Weights of a small class-conditioned image diffusion model: widths [64, 128, 256].
Rows from block 4 of a small class-conditioned image diffusion model, named by matrix and row number. Rows with one number belong to one channel. Each number is 128 + 24 x the weight over its row's rms, rounded and kept within 0 to 255. All counts start at 0.
Before each channel's rows are labels from the 100 images, of 14848 (inputs lightly noised), where the channel reaches its highest value: "colour at peak" is the nearest of a few named colours to the mean colour under the peak; "top examples" is what is common among them. Only what is clearly more common there than usual is listed. The data: telescope images of galaxies (Galaxy Zoo DECaLS).
# convs0: first 3x3 conv (model.mid.0.convs.0.weight, 256x256x3x3, each kernel summed), inputs 0-127
# convs1: second 3x3 conv (model.mid.0.convs.1.weight, 256x256x3x3, transposed, each kernel summed), outputs 0-127

colour at peak: grey
top examples: shape: featured or disk; edge-on disk: no; spiral arms: yes
convs0.66 [142 137 126 100 151 160 172 172 139 141 153 125  99 110 152 108 136 107 108 165  99 138 151 119 162 125 138  96 128 143 126  88 142 121 148 170 122 109 130 115 101 162 132 140 105 109 163 118 141 137 130 108 120 124 134 123 141 150 121 161 140 120 147 151 134 110 141 153 169 150 119 117 129 104 136 189 148 123 136 116 150 151  95 181 148 135 128 160 128 116 152 152 127 100 125 146 105 126 160 117  78 139 183 109 175 137 150 110 149 145 149 157 143  92 140 131 195 100 131 169 151 173 145 126 121 120 120 142]
convs1.66 [129 149 198 129 119 129 103 106 149 149 160 147 103  91 145 137  99  66 163 130 136 137 114 103 137 169  72 170 169 141 108 133 156 125 104 158 125 112 120 119 155 116 115  97 153 139 139 175  93 138 126 163 145 117 137 172 147 149 148 180 122 109 109 107 146 108 127 131  77 129 167 122 148 172 132 123 138 119  92 140 129 145 104 131  91 113 116 176 125 107  86 151 147 157 124 113 153 113 139 132 155 135 166 121 100  97 159 156 132 114 115 125 131 106 123 148 138 127 109 154 142 100 150 142 104 148 135  53]

colour at peak: pink; grey
top examples: edge-on disk: yes
convs0.155 [117 165 105 159 109 143 132  90 142  77 120  99 147 138 137 115 132 160 120 125 132 156  85 130 132 150 132 124 115 122 121 128  77 132 104 137 108 119 100 103 125  78 114 117 132 123 112 140  88 161 120 167 123 121 135 133 105 101 121 122  86 121  85 153 153 132 124 111 170  98 119 114 115 124 165 158  70 143 118 116 128 149 121  86 117  91  93 145 120  70 106 127 122 156 108 131 151 137 151 153 135  96  83 132 142 133 139 192 106 127 113 127 147 118  88 117 131  82 125 143 111 120 121 110 119 163 125 151]
convs1.155 [ 92 139  84 105 163 122 120 102  72 149 124 138 146 223 129  99 116 117 143 150 117  83 152 138 125  78  83 166 148 110 126 138 126 133  89 123  86 121 152 149 104  78  98 135 117 152 126 152  94 139 125 131 166 132 118 170 167 144 162 145 135 138 166 147 121  81 163 104 109 115 120  51 125 123 149 113 128 136 146 187 123 158 138 128 134 150 127  96 133 109 126 130 106 131  91 104 151 162 140 147  90  99 133 120 126  77 135  90 157 151 132 129 168 164 118  83 176 157 123 109 124 145 122 120 147 132 153  91]

colour at peak: grey
top examples: shape: featured or disk; edge-on disk: yes
convs0.27 [122 139 132 148 128 119 165 142 133 143 101 118 111 165 146 107 121 103 126 140 138 137 142 126 106  91 117 128 141 114 131 140 110 195 115 144 154 131 143  96 112 112 113 114 126 134 175 134 115 131 111 127 150 145 114 112 151 182 148 114 108 155 124 146 148 179  89 147 156 154 125 135 136 128  46 122 167 144 102 128 125 138  95 114 148 121 110  74 104 159 128 109 121 143 135 120 144 125 101 152 109 161 123 108 140 108 157  93 147 131  93 141 171 104 105  87 184 133 100 146 124 173 132 108 117 108 136 117]
convs1.27 [124  95 208 181 154 120 148 193 110 100  85 153 105 141 125 126 132 142 126 182  86 123 133 131 119 123  92 131  95 146 124 137  77 126 135 128 124 111 167 124 115 176 139 143 169 127 147 162 113 111 130 184  97 154 105 124  87 139 136 148 119 112 122 100 113 121 106 131 154 142 147 113  92 117  89 118 132 131 113 146  94 117 120 118 130 169 136 133  72  91 141 118 104 109 111 130 116  93 122 144 146  96 143 149 139 130  82 115 147 104 104 150 136 156 125 141 145 148 122 104 102 155 164  88 176 108 174 104]

colour at peak: grey
top examples: roundness: cigar-shaped; edge-on disk: yes
convs0.240 [102 135 122 148 142 155 162  83 134 144 110  91 110  92 140 104 126 164 167 138 140 123 148 136 110 128 105 109  93 109 155 129 102 176 140 121  63 115 131 144 139 133 162  90 119 146 123 151 124 192  94 158 125 101 129 141 102 116 134 177 206 115 133 135 128 129 128 134 140 162 135 128 145  97 135 119 121 126 133 158 143 136 104 158 146 125 151  90 140  98 121 113 148 130 142 116 120 126 108 122 129 138 122 158 161 105 141 140 122 136 146 152 128 103 116 140 156 158 153 119 164 108  99 159 144 117 163 129]
convs1.240 [124 103 131 141 123 122 154 138 124 117 177 149  96 100 123 142 103 127  93 112 100 136  99 130 145 113 128 179 126 114  96 139 145 137 105 179 111  77 115 112  90 148 128 132 111 132 112 117 117 151 167 120 163 149 164 124 120 126 175 130 143 105 123 121 113  87 119 143 136 104 118 163 156 130 199 102 123 169  96 139 100 153 160 164  70 114 110 137 117 139 153 109 140 194 131 124 135 143 156 137  91  95 149  68 121 122 142 148 165 139 145 105 128 139 124 111 118 134 146 128  90 102  95  84 115 147 115 116]

colour at peak: grey
top examples: roundness: round
convs0.239 [147 115  41  86 104 111 101  97 123 110 147 124 174 133 135 113 131 100 110 137 137 125 141 111  98 120 122 135 113  82 125 159 110 138 124 134 120 106 119 143 143 152 185 130 124 125 142 139 133 136 116 116  63  99 166 143 131 127 131 137 146 118 169 103 131 142 139 132 131 145 103 100 124 118 147 132 134 169 136 125 155  95 103 166 121 146 140 113  43 104 141 135 130  88  93 109  96 164 135 109 137 102 131 134 180 130 150 110 143  77 152 157 142 110 103 135 149 110 114 117 125  97 123 150 189 127 127 145]
convs1.239 [117 138  98 120 137 134 130 110 115 148 111 146 153 181 116 139 150 150 145 139 150 118 125 177 160 147 141 143 134 201 109  89 134  97 164  92 126 165 118 165 115 149  95 112 170 164 161 136 143 151 133 142 123 120 128 130  96 125 161 135 100 132 152 102 132 126 150 109  78 128 155 177 147 118 102 134 109 123  96 145 118 148 123 152 137 154  98 173  95 133 150 147 136  99 137 131 141 126 192 119 143 106 159 166 134 120 108 139 155 138 128 126  94 148 130 122 102 128 155 132 118 113 110 156 154 111 113 149]

colour at peak: grey; brown
top examples: roundness: cigar-shaped
convs0.98 [155 134 146 120 136 134 139  92 103 131 141 133  47 151 115 130 137 122 161 142 132 121 119 137 161 110  82 145 120  97 130 136 142 158 109  83 149 133 119 109 122  94 157 134  95 165 128 109  99  93 127 155 138 119 103 103 147  96 130 129 130 180 136  98 133 167 166 146 190 180 135 106 134 143 221 155 114 147 130 101 106 134 145 160 120 132 144 139 119 125  89 134 139 123 129 152 143 137  94  99 131 122 145 136 104 119 126 102 143 130 117 116 116 129 161 124 133 172 153 141 114  90 130 148 153 158 112 124]
convs1.98 [137  91  80 172 138 136  85 122 140 133 137 131 174 116 122 148 154 165  71 105  84 106 142 123 105 113 128 133 109 146 135  84  96 119 138 120 147 128 157 155 154 158 123  56 177 122 123 161 144 110 111 129 115 147 107 105 132 141  94 187 130 139 166 102 135 114 106 106  83 124 149 151 119 126 142 141 108  95 121 128 126  94 143 143 126 112 114 108 182 106 168 127 156 137 137 138 142 105 141 145 110 145 113 104 134 152 150 113 137 108 117  88 127 137 116 140 103 110 134 107 142 117 186 124 145  76  79 130]

colour at peak: brown; grey
top examples: shape: featured or disk; edge-on disk: yes
convs0.119 [150 143 146 140 127 158 133 116 108 195  95 113 137 168 129 119 114 103 189 162 100 148 117 140 124 119 113  82 137 138 146 131 136 110 172 146  94 124 170  93  92 113 190  62 143  97 112  99 109 138 139 138 155 136 147 131 141  88 113 129 120 110 125 147 113 155  85 103 127 143 116 154 109 116 170 102 146 127  88 148 143 181 123 125 137 120 154 129 175 130 113  99 128 186 163 163  94 145 136 108 140 141 108 111 141 134 123 155 153 138 106 129 115 174 117 147 135 146 121 107 150 141 120 157 128 157 151 120]
convs1.119 [133 126 193 149 118 126  76 101 153 111 101 119 107 136 146 128 127 138 146  87 157 102  89  86 119 103 164  90 141 129 122 110  97 146 134 125 102 140 122 136  99  98 120 130 127 130 107 143 177 148 131 144 174 104 153 136 147 101 127 127 118 109 129 115 136 154 137 146 135 194 128  92  99 121 131 142 109 116 133 144 106 142 155 174 115 102  96 164 123 143 151 129 112 119 118 144 143 100 112 101 144 159 125 126  86 137 136 117 115 119 106  86 133 175 139 104  92  86 106 155 116 120 122 151 124 141  97 127]

colour at peak: brown
top examples: shape: featured or disk; edge-on disk: yes; roundness: cigar-shaped
convs0.7 [119 148 119 131 118 163 114 138 107 142 130 119 150 168 120 122 124 129  79 138  96 133 130 128 122 147 133 113 138 152 126 109 138 152 166 138 123 177 164  93 101 133 100 116 130 119 108 171 128 131 129 148 121 115 104  91 127 119 180 146 128 109  90 115 144 175 136 148 114  90 127 131 118 117  72 145 115  89 119 114 135 137 122 109 138 120 118 113 112 181  97 124 153 108 114 137 122 109 105 111 119 136 100 100 190 139 134 154 124 104 132 135 141 133 107 132 121 142 110 122 112 121 105 146 102 198 112 130]
convs1.7 [172 122 161 110 162 153 108 118  96 128  86 113 149 152 132 150 134 133 200 199 106 108 103 138 120 102 114 123 116 137 123 137  87 124 126 126 143  91 129 148 123 132 133 108 127 137 144 118  99 112 142 136 141 104 126 152 129 162 115 150  80 132 166 139 151 134 105 144 140 100 143 154 129 132  86 134 110 118 104 145 132  86 128 102 131  77 141 112 162  85 134 151 148 157 166 155 117 194 110 121 116  92 167 182 115 155 122 112 119 154 110 119 122 154 138 158 146 113 142 131 139 162 145 193 146  83 130 127]

colour at peak: brown; grey
top examples: shape: featured or disk
convs0.140 [131  99 169 129 121 150 103 142 121 176  81 108  97 160 163 111 116 112 148  88 141 132 135 174  86 131 146  99 111 114 149 147  98 114 156 105 104 106 151 134 161 187 145 117 122 154 163 131 114 109 139 129 134 109 122 110 142  88 156 155  88  99 141  95  97 139 124 106 127 114 153 178 153 138 102 123 132 147 118 159 147 150 152 123  90 118  91 167 106 141 109 140 125 116 146 129 146 126 112 168  98 107 115 100 219 109 109 120 136 200 155 175 111 135 148 119 139 156 121  95 122 109 144 145 113 129 133 115]
convs1.140 [118 132 197 142 147 166 180 122 122 144 164 143  88 166 112 135 144 135 128 120 122 162 162 106 127 108 138 148  83 117  79 135 152 143 133 135  95 148 127 141  99 128 124 134 148  91  77 110 156 130 107 127 134 191 132 142 120 154 133 126 121 115 107 163 146 129 108 145 149 121 104  96 132 133 100 113 146 108 137 140 116 167 111 109 157 131 201  99 125 112 120 123 118 124 142 106 124 106  92  88 193 129 160 143 109 149 150 127 137 106 121 117 143 111  88 131 132 117 125 145 132 103 103 154 113  80 101 117]

colour at peak: brown; grey
top examples: shape: featured or disk
convs0.24 [171 136 134 163 178 156 189 167 130  99 102 124 123 134 137 110 128 139 135 144 148 200 141 141 176  97 142  94 135 116 121 139 141 142 133 156 165  60 116 125 131 127 197 148 123 121 133 121 107 113 113 146 107 146  69 111 134 130 144 150 127 130 111 126 134  97 100 169 146 116 112  98 110 170 159 146 137 118 146 129 115 133  95  98 133  99  95 144 132 141 143 161 167 104 200 161 138 117  86 145 111 148 122 122 147 118 117 123 125 176 109  97  93 123 170 125 177 133 145 104 175 115 138 192 119 167 131 145]
convs1.24 [133 139 145 125 121 132 138 119 149 123 124 126 118 139 135 126 150 112 134 123 147 118 129  82 117 120 103 144 101 166 133 169 145 124 148 106 121 150 110 140 116 143  68 160 114 138 148 120 122 114 127 116 166 120 102 108 142 168 136 109 123 138 155 165 160 127  93 142 139 100 106 151 137  89 132 153 138 118 159 112 127 151 141  86 120 135 107  86 115 112 112 109 119 174 138 114 164 123 112 120 137 118 137 121 137 150 134 129 140 126 100  82 129 108 145 145 145 120 122 139 115 151 135 150 132 112 124 110]

colour at peak: grey
top examples: edge-on disk: yes; roundness: cigar-shaped
convs0.107 [161 226 195 146 167 121 169 120 115  77 119  86 102 110 127  96 109 141 153  83 180 137 122 139 121 136 117 153 150 121 152 109 169 178 155 133 139 150 134 137 195 173 121 151 116 130 134 100 118  86 130 115 118 103  99 154 146 118 152 111 162 108 150 148 133  80 129  95 116 140 169 151 121 117 112 137 158 127 118  72 164 134  96 162 126 106 117 132 101 115 120 134 171 158  80 141 105  94 142 121 110 158 121 128 179 118 171 110 153 143 136 153 120 126 134  94 118  98 122 116 128 151 157 139  95 151 132 142]
convs1.107 [157 146 119 112 118 161 159 137 144 124 126 113  88 178 149 135 102 108 143 122 158 160 164 113 181 117  87  88 110 136 131 120 120 132 109 120  85 110 129 123 117 125 127 119 129 139 134 152  88 123 140 159 105 133 139 144 104  97 136 126 107 143 145 132 107 126 111 133 161 140 133 144 128 141 127 105 158 113  97 113 106  97  95 114 135 151 130 134 136 111 132 108 119 107 134 150 132 164 132 129 159  90 158 157 148 117 122 126 114 117 118  96 124 162 142 147 146  97 124 119 151 154  99  93 202  98 141 107]

colour at peak: grey
top examples: shape: featured or disk; edge-on disk: no; spiral arms: yes
convs0.86 [120 140 163 138  99 122 160 121 125 122 105 140 152 123 138 100 170 133 131 135  98 136 121 113 171 105  98 140 134 119 151 122 118 162 149 106 174 140  69 160 116 119 131 123 134 167 100 107 138 126 147 103 148  88 122 131 127 181 196 166 141 117 138 134 147 136 115 165 147 108 109 114 120 122 135 147 121 170 118 161 169  99 105  81 126 129 123 188 139 134 127 130 160 119 160 139 120 132 129 162 141 158 145 156 128 148 118 145 140 173 130 141  94 131 170 122 215 166 162 120 132 124 158 168 110 145 109 122]
convs1.86 [134 125 166 102 104 116  90 153 119 152 135 131 112 147 161  95 104 129 139 145 148 122 122 121 120 151 125 169 127  62  92 165 144 129 100 156 148 139 119 140 139 134 112 104 130 146 131 105 145 118 142 128 157 153 105 112 143 113  99 159 127 101  86 140  93 135 143 127 144 122 139 115 117 158 131 203 116 146 149 115 117 119 105  94 117 114 113 125 125 116 154 119 124 152 164 140 173 149 117 118  88 110  89 145 171 154 171  82 122  96 114 102 143 131 146 141 141 121 109 123 139 140 112 114  76 125 147 118]

colour at peak: brown
top examples: roundness: cigar-shaped
convs0.132 [141 119 166 144 157 148 140 147 148 156 146  89 141 133  93 121 125 139 163 135 161  58  97 124 123 148 129 158 146 138 158 131 132 124 141 147 174 156 149 129 118 167 105 152 151 162 121 112 132 144 162 146 132 136 147 121 134  94 166 138 130 158 120 104 126 123 138 113 130 137 182 132 113 119 139 162 122 113 128 117 119 123 157 141  98  83 149 111 186 138 143 112  98 129 102 126 181 140 118 108 140 125 164 132 157 123 123 159 130 138 180 114 141 134  98 124 141 100 140 139 118 129 122 154 114 171  90 110]
convs1.132 [126 140 132 134 118 132 104 120 110 135 139 140 115 152 137 180 159 102 128 151 133 220 110 131 155 102 108 108 118  93 119 149 107 112 126 128 138 138 127 121 121 137 158 126 113 120 114 124 100 142  78 122 141  76 114 115 112 129 134 162 119 146 132 144 155 123 125 136 130 144 119 171 138 137 145 104 120  92 102  90 128 144 112  99 123 182 106 100 138 115  95 143 135 114 101 127 118 131 144 110 111 134 130 165 163 115 141 177 101 152  81 134 133 106 167 148 104 143 148 149 140 127 121 133 147 121 127 111]