From a checkpoint of a small class-conditioned image diffusion model.
Model: 6.34M parameters, 32-pixel images, norm layernorm, widths [64, 128, 256].
Rows from block 4 of a small class-conditioned image diffusion model, named by matrix and row number. Rows with one number belong to one channel. Each number is 500 + 40 x the weight over its row's rms, rounded and kept within 0 to 999. All counts start at 0. Numbers have three digits each.
After each channel's rows are labels from the 100 images, of 14848 (inputs lightly noised), where the channel reaches its highest value: "responds to" is what is common among them. Only what is clearly more common there than usual is listed. The data: telescope images of galaxies (Galaxy Zoo DECaLS).
# convs0: first 3x3 conv (model.mid.0.convs.0.weight, 256x256x3x3, each kernel summed), inputs 128-255
# convs1: second 3x3 conv (model.mid.0.convs.1.weight, 256x256x3x3, transposed, each kernel summed), outputs 128-255

convs0.239:519465496458517532501464452482485487510524493502564469495469543479515509396459390498526495489501460512490462492504490473484478493480477453480523527581486559509466459486513540634486517608500421483530518464483565476603478495506484496495494526504458492452479526507551504486550519505602492570531498491488505500496557422508484510464437571460513510501567499495596452495484498466477546462488
convs1.239:572553458505462479492538475549497493462485436461454479511462421464426487480509519500470479501528534493505442479451567464489511482546505561493510554453475444496493509441479457421456441479463543434486489483495482499563521471475548445518480541483538446542563475574368502490428476540520537475517492488576477505503473486490530439625490503494476406453476400481541533509454487509464515471518
responds to: roundness: round

convs0.216:520459579575457524422539551460478536502591463578544524532530525522392503522498611492509480570509451552518547570520471508499563500520467424537489462456501562562575521451544508544501457523496491497440505507499459510441487521481581489481457528478510559457545481535477493485495538430468487509509560444429542508584478516385460482486411590504516562461481500486542462466478540518505501533486
convs1.216:488552496508598510484478466518466463493532500519434543428589471514487489483515453503416548482490516407546548512487494491554460475444491571467502437528489532464459470468533474542493464530559518537487437498510529536521500484475527498541533557452503535596502483526563485479484544521494517541510509468458530533479476516474484535516621551573567518467462486539498532486400440434483472553500
responds to: roundness: cigar-shaped

convs0.199:550491437507457543506510460476465537488502569521516457417526503566514511474506546461445513529537534494522476425462505492463462513485480467503504471379522476523461462459491497510525509530494500451476449538500420469479511536522532475506515492489444479553572570481460502482446481406504582498552509478495490521563488505481540516477529535443498434510451410518529552454445487488512542603514
convs1.199:403529512557491546486462497496491545512497506438482509495494593461512477498473459615441527497509502476472557526528497550483499487480492481472401486542474505471529516523472455574481495533482457502545566522494518451512480501505443532503478477506528494466425557479649475448564440584547487482470544457513480472520475502507440421505492483457541538499534591550414461554456492479474489407537
responds to: edge-on disk: no

convs0.89:477463514476435548466422473488488505516442475445480522538443449515489521443520753536484480513513497509486492514539562513565517473492464507499480497470491456546513575494516511500444449564511527508533509440522480496619495490506525546469458519495560505509514448511532506522478525463489479535469483478402481466458521487483571502560476459459481461519603534467466444462503535506472522590542
convs1.89:492515521518458514442506528462527492505480510466476486469457475489415534493460572456457543395516542545435499529512485535550482440488494471544498503515490552464488460500464515531557496512518489584462528504494480515492483493561492524530496509502510478531483538562466482505454425581460515466529563509481500412465437424473550530582528545535499449504555432505465505513491457471483496474560
responds to: edge-on disk: yes; roundness: cigar-shaped

convs0.29:475454448563593529508420497483506462499428513498495490487570497550466497601527483505523456477534539450524419495558493413504537523462572496429523494499470508576530528441496530478522445480519518505510549481488502501462507467484464464520452521474531476480468498374433446436514492539579488532523463544533511538470485465460546452435526479540457508480613515539554414527529545506503439563513
convs1.29:588494432567416553505487506493493492520569474507425343433471517519497581498519511539539537543465511532493472511426594514470464529438500539525451495487498448464474549434539529581450464494563536518487514514524471500494494476567515465520487464492486473498456511475543558553500495570484574451471515555455450500483413488469407479494506466462542429474419468618581562466497494548497457479489
responds to: edge-on disk: no; spiral arms: yes

convs0.217:462543506483486487514436488567515518598602560475526479503541514466562467490479515579515543451507527523482528494526538508604481499510565473466481507472513519482568510494450531461471502475472524615516491511504486492585473481498439505432579500498507494492481488486501470475496489494442582485523480517554479466489438486559545502372538510483476501457501514505442496499530503486581487528561
convs1.217:513551437529525465445563517491522485483523502476488516495486493532445443532490511451500486487443518564541502520437552511548471567531540499475540497504429514476380470518510414529586539503499444550491461547488439520476464543487488485521438559459528501588560503469497466455527493626518483465482556521460562519433510473454450581609529519532485522571454471484529447502448510498530516518453
responds to: roundness: cigar-shaped

convs0.22:545496564549519479465502498445498594542525565464534500483535500483496604493469510527439521548478499474506509473440490466489463513506536603559540496428474430425500496534479500501501513444539490578514438482487449466482509503484475534453475525470514495491417479524530483513481486455505510531554551496549500541559517396470513526500443500435522416516392468548406496515433466449496510532499
convs1.22:474514493444492506552422481526465490452521556463492468490537421546481477473501533532587450432547560521479499505526568499507494515490479473523498510440468504464496463470456531438569547535423548475527508518544527474441541476528482501591456468486477496460565514492455477483561506522525483462497503510532517487516589468529516521522525521568489461498400487410535523464524514511495564517440
responds to: edge-on disk: no; shape: featured or disk; spiral arms: yes

convs0.88:457501572501529500484509515515457466541520508521496479447515447535479534511431426507517472451517480475412523519524457409461490426567467513505495583531422487485486475519497538478463490540497475577462449526506477496471540511528565477472534523493506482423538493452440519527472423541525451444495503503481536464461494519390480495543519479491455553513416562464466473449536488556491487449458
convs1.88:489504505515537501469495468530553552477497474487493471469421594483541524509523510515510527561477432536516486526505535547598513501509546541472471437556480488495523498501518495532551511489548473460469493468529510485534492429489476555520450443496457488479487481490593469465581454397466506511500494521468458530548506538503555422462506467540497510470487498635464519551487505492554494526532
responds to: spiral arms: yes

convs0.30:543518546434464498519446533505518568542512465461461519534515498504474548448495534529578497495553491543529535534469564465473516483514494452524509523546481516542544563473492443493534526447440549542541437513607482494484553408500508491530568450513620483446500518580422498525475494540513493441461462560507464515534507495481538476519626494479464536431529469495504503426562490521514522489527
convs1.30:430474530581595507525479424528506447465545481535516451510523493510515522495503512537460462512481508513521530482512496561478527518511534450419464531473500591540552499434534452512457438448509539445519501485531508564474531554515532547417486511470486516471547414472536450455574484513492551521468545413474545476494457472545518538426567528518465529530476536555519481533468473533495536514523
responds to: roundness: cigar-shaped

convs0.241:480455459467471483478559475508533432452506487496494520508493463529481457521560489483459488463566548501464465536550456492391560505524514472485488454487469566530433550472423519507456491556481467427487453492443519477466469498439503530411545537515499561537522516462499470505520486511542505544556560509460535504486526472436579494559515573518499493447423511566518519494435465525463494487495
convs1.241:600519445446482506522455491558510478478478505543521536441542563531479511448496530468523540484499468466472505490495536518533443460551522563490475471401479494428487510427534512503561495461567467465470579472493546542587578519474464431523441499462489464542551558481572521527513563536513503471449468498501445464564442530489435514448480591551569445492514520507540490525541498490446581499456
responds to: roundness: round

convs0.140:467480531491506498482541539504477527480477490576476475467474426466523538517446418531523537556462528519530590494437561474510509568545574517551544514531433534521578540500491511530539479494471513472532495480592524550532484492455485504553523502532490502513474500460511467475521610556510503429540542535479506502508486550523436549530504484523517532532449506479441536462488548500536515567499
convs1.140:603595540540496477529488554568488524498470494496562524571506549557530443531495451521492511448496458527473524498506473543427516457425463466509516560548535476539446471506530506458472508558528452400541554505524507494464479533486468526451510450479445534499502459519500565512462437476453569559446514462547498549469489493502546514437380532502532491458567513508548527515537475477534516515495
responds to: shape: featured or disk

convs0.242:541505534512446506498392500498483401561472452478529555485508473530515487481502592538506518549494548449488536525494507486537568535525504606530482504475504481561472492508575478464500483501423540474519542505483491544482473482491555536480497494505481494494492527604518468520443507552502519484475507537455477527503477514423498514398511497455504553507531453464488544440468488494551448611516
convs1.242:522510561521509508482461546458530487512509515537508448522507501488466542454530477543543532388475440487569506522526548537470538471495528550497461514531489478526532530515482482672487454524520513446565520482479454495480508444502504412516510465505416500565517491504445514541473459508537507534563465558444536533515484450507460516491577544464422410515478463568555513493483459539436449444480
responds to: edge-on disk: yes

convs0.73:452398441502491436471520492467584524464526481497467482489444500506503553526498520474450514509466518488524466505487436483515527465489420630463480530505542535469567493552451495527491508437442543570506475532459498545515555523501492517461518550514497453474446531383564495569510428542455525465485483504549449530513511442469505571487461497479501519446485496501431460527531465507474557518472
convs1.73:525551467511465453502519462529502512503493511540525424493454486528483489521519489503581523553466612488562519551488539521531533494486522425526538474514491468460511599461482550476502529486515495492468557466572526499525501486479448438519547504532525502544534456560503454480494534537540499469495516489529505464506553493521513437411499474483536447550530489492616459532512447470481483469518
responds to: spiral arms: yes

convs0.107:474491479494485498520562522518536514521448485520532467531559473498527471460539580440473524514510500449504455534519492551560484452494487372458447501528496518492534487556484488454531494464484491560479488535506509533495494504445421510520487581509587544472537480447514531523500532501492497499530528501505544513520501532487486456519554490437476459467466481531499441475490538517539490454531
convs1.107:546499480606496536484554487564536434537469493462451466515389486509447520422528557590488586485423518520505422480507530483499514422543521500560582540469500530538471495461438497460549476470530500458486572554464469475395511422551562575526449521499531485534515551529475483538443526506485477551513535487505539479487487501494511572473494527560611489553464537512426528542488527520465498450568
responds to: edge-on disk: yes; roundness: cigar-shaped

convs0.20:540536534480497450500441536524544517429555465464544498452490580452495518497449455523449510481520495503468499511524499490436515545503433441578524488504506514494445443556469481601520488570538513386467506542508555476549504450512467498490507456495419470506402470433512580532492441521542458463504541492454498528472523446448494481473513496485488499498562513523584538524519510486513492493471
convs1.20:540473583508468528517533476504541467504490464507530510539437452451498552596559469476483511513476538495484543466486539540462509428504532576486499490528597504485500531474478467480447499525534502544510532498495439529543528482520482431494591535509485437457508468528486494479523478583437537516491457476501443464509453470512452465510586437489445485465538448596510507506465466531523535512501
responds to: roundness: round

convs0.203:478453500516489504441462554463474561500471564519583510468493483435512480468511606509512486568489499515504563497452521467618493520485492409475475508559519502500550422516626503442518510443481565421497485432528526474457427492542516485506513441498667523462527486462523502509495524500523500541451528473527469473524470522394450491611500475497438515489395512527443507490467445494498426432470
convs1.203:540516490589536447444507570497501517500486491539542515538533467490479462480512488445468551512528488515486479523487512518499470502524506502462503557532519505439472513439537510462516485495484632406486492494544447454562524505542475534543545503515556506537516530508504514532484545471525508516507488512479567527480573449506532562562620504533468496581469538514454564481448494475490437616541
responds to: edge-on disk: yes; roundness: cigar-shaped

convs0.246:438504389459525557538542497582489475463438478546451518433418585534526551564511468456464482487497543476478510509534478550492524504464493510516520483474441519520526430462483476514555462466484507583508466456481429463544459487566489570523566506488493497428475375508567438511494477453524520500471486607543529517500524503440539499485482530516473386437466518514509516498476458513460488472485
convs1.246:536477593499470443491486561467521509489430546481501525583505501514453508603492542546460494504508460469556518511445535485503465521498446475513476421508537411446498532499556487524446511550480581491520496501519574540529482472436461521569427489541551484578539558489464566520505533555492522459558497407484523428540488483503410512493492508486523603515509460428522463489544506446530491490450
responds to: spiral arms: yes

convs0.155:485472470545503606474558560447506498545506525507411496550471549491468521475510502545457472492502526512514666535470476530488509519482514525451454537504569506554480425478513574488484472520519472477516538481537531502494519457494508539464563446567442484505481521576532476514511510510463469555446591448516568487494458425505520521443539483520417539510550512525505515463553542475500514385520
convs1.155:512500531474457528475491535461522506505505503520450533575517457498517482504589475499453517478509494522448630483518430510564473480514547503458484457472471493553483529576554470468571461538506513482541508504489519436492445505527522444525461515488530533453540507491516520517545501471509502487520457515514470592497481447495480527523517531528503488458491517453469487486506451494544543542468
responds to: edge-on disk: yes

convs0.6:472493560538516503536485557487491496494509533509463476532441440469489540451502456480510510478462538515491522431415544512510475457539428499522497514469550514535472482485453477565617462480515517501490561512489542431551462481531530518494556519494513512490534496576470548495491524538551560514486466482511531413529548530456558563500440530523480628477463576433475451536489407477510509424479
convs1.6:532451550459514504430522528504474505478525476503522534477563576389537490556504492513524522510505431435502518543513382570457478536441413561492485450612490588533511531546493546484503419527531477446470480469465513509436490490524505491545559508545469474464418537496481483501563478476545445560495471496472528492536521551498510486474550495489484573530467505600462531487571535492489472475498
responds to: edge-on disk: no; spiral arms: yes

convs0.233:511465464522573505523427473505507502507496554559458525506463418511510492538492499515462489515510526427509513481484503509602481442494445509502531456545466479528464536461537477527472529514534497509468477489490460516493527519505506416471531567471491459510506510472415550520533494508542479474483508529478523509453448532441391533453490450496443431368568507412531506485506501499530481535522
convs1.233:476509484507491449522494533486471491551595514503484458521537541496488528554520518528532503530511460462469435486470500446478478488479431496510441498551478474509501483508499493628513516456580425434522520497495510472543520481542457553513478451512478521463450495484506503481476483495579526491496441533567519450494496474527511492479498584511568525450521477644429547504449435549511547548525
responds to: roundness: round

convs0.8:461511484439482500481533556512465504475513571509535502528475446574496445490572559490473474496491493498517471517471510521510531473490477505530532510524510454493506518576496514527464531535515537533574456452494462550514497552501515536465532579518505524516437521519517510556555521432428486478553553509456496483502502492420491489522562491463451508484688493571559580492490464514477471447511
convs1.8:553526583603490472454540490525526551497496483475526478430512547414467676508534504544513501505530498490544510497484502527526461496495484522525489475483433521475446541401526502543508427457488449468433509518523531494519480458497516477540485467512516485468506492469422422524531468530506541488432478502499406530460484524512439511537534528468517480450547443642401556501454484461527454499500
responds to: roundness: round

convs0.104:460534425510520598487457517546414501510498497521519546542542524504499440552524456479460456485530537455581493527494475489489487465439484495511504528515451491565541516494444502542503491457443506480479477460453537485546521548467476494549568427488435433505484554531514497460508500514497541509540554460513519517466457525605502524538473492552512492491456452562509517500531429447469535407460
convs1.104:457459534498501506534460520485543498476524476478574577485503527485471588484458470462395493450480480476476537468463386554513542524474549488520473460559540543517467494508538495553513397478552510547503517552473534520520508497494489522513502502508549558500422475523527604484498506450488501492476541479452460472524537489452477446481426464429467496499566614579531476496492475474453481526497
responds to: shape: featured or disk; edge-on disk: no; bulge size: small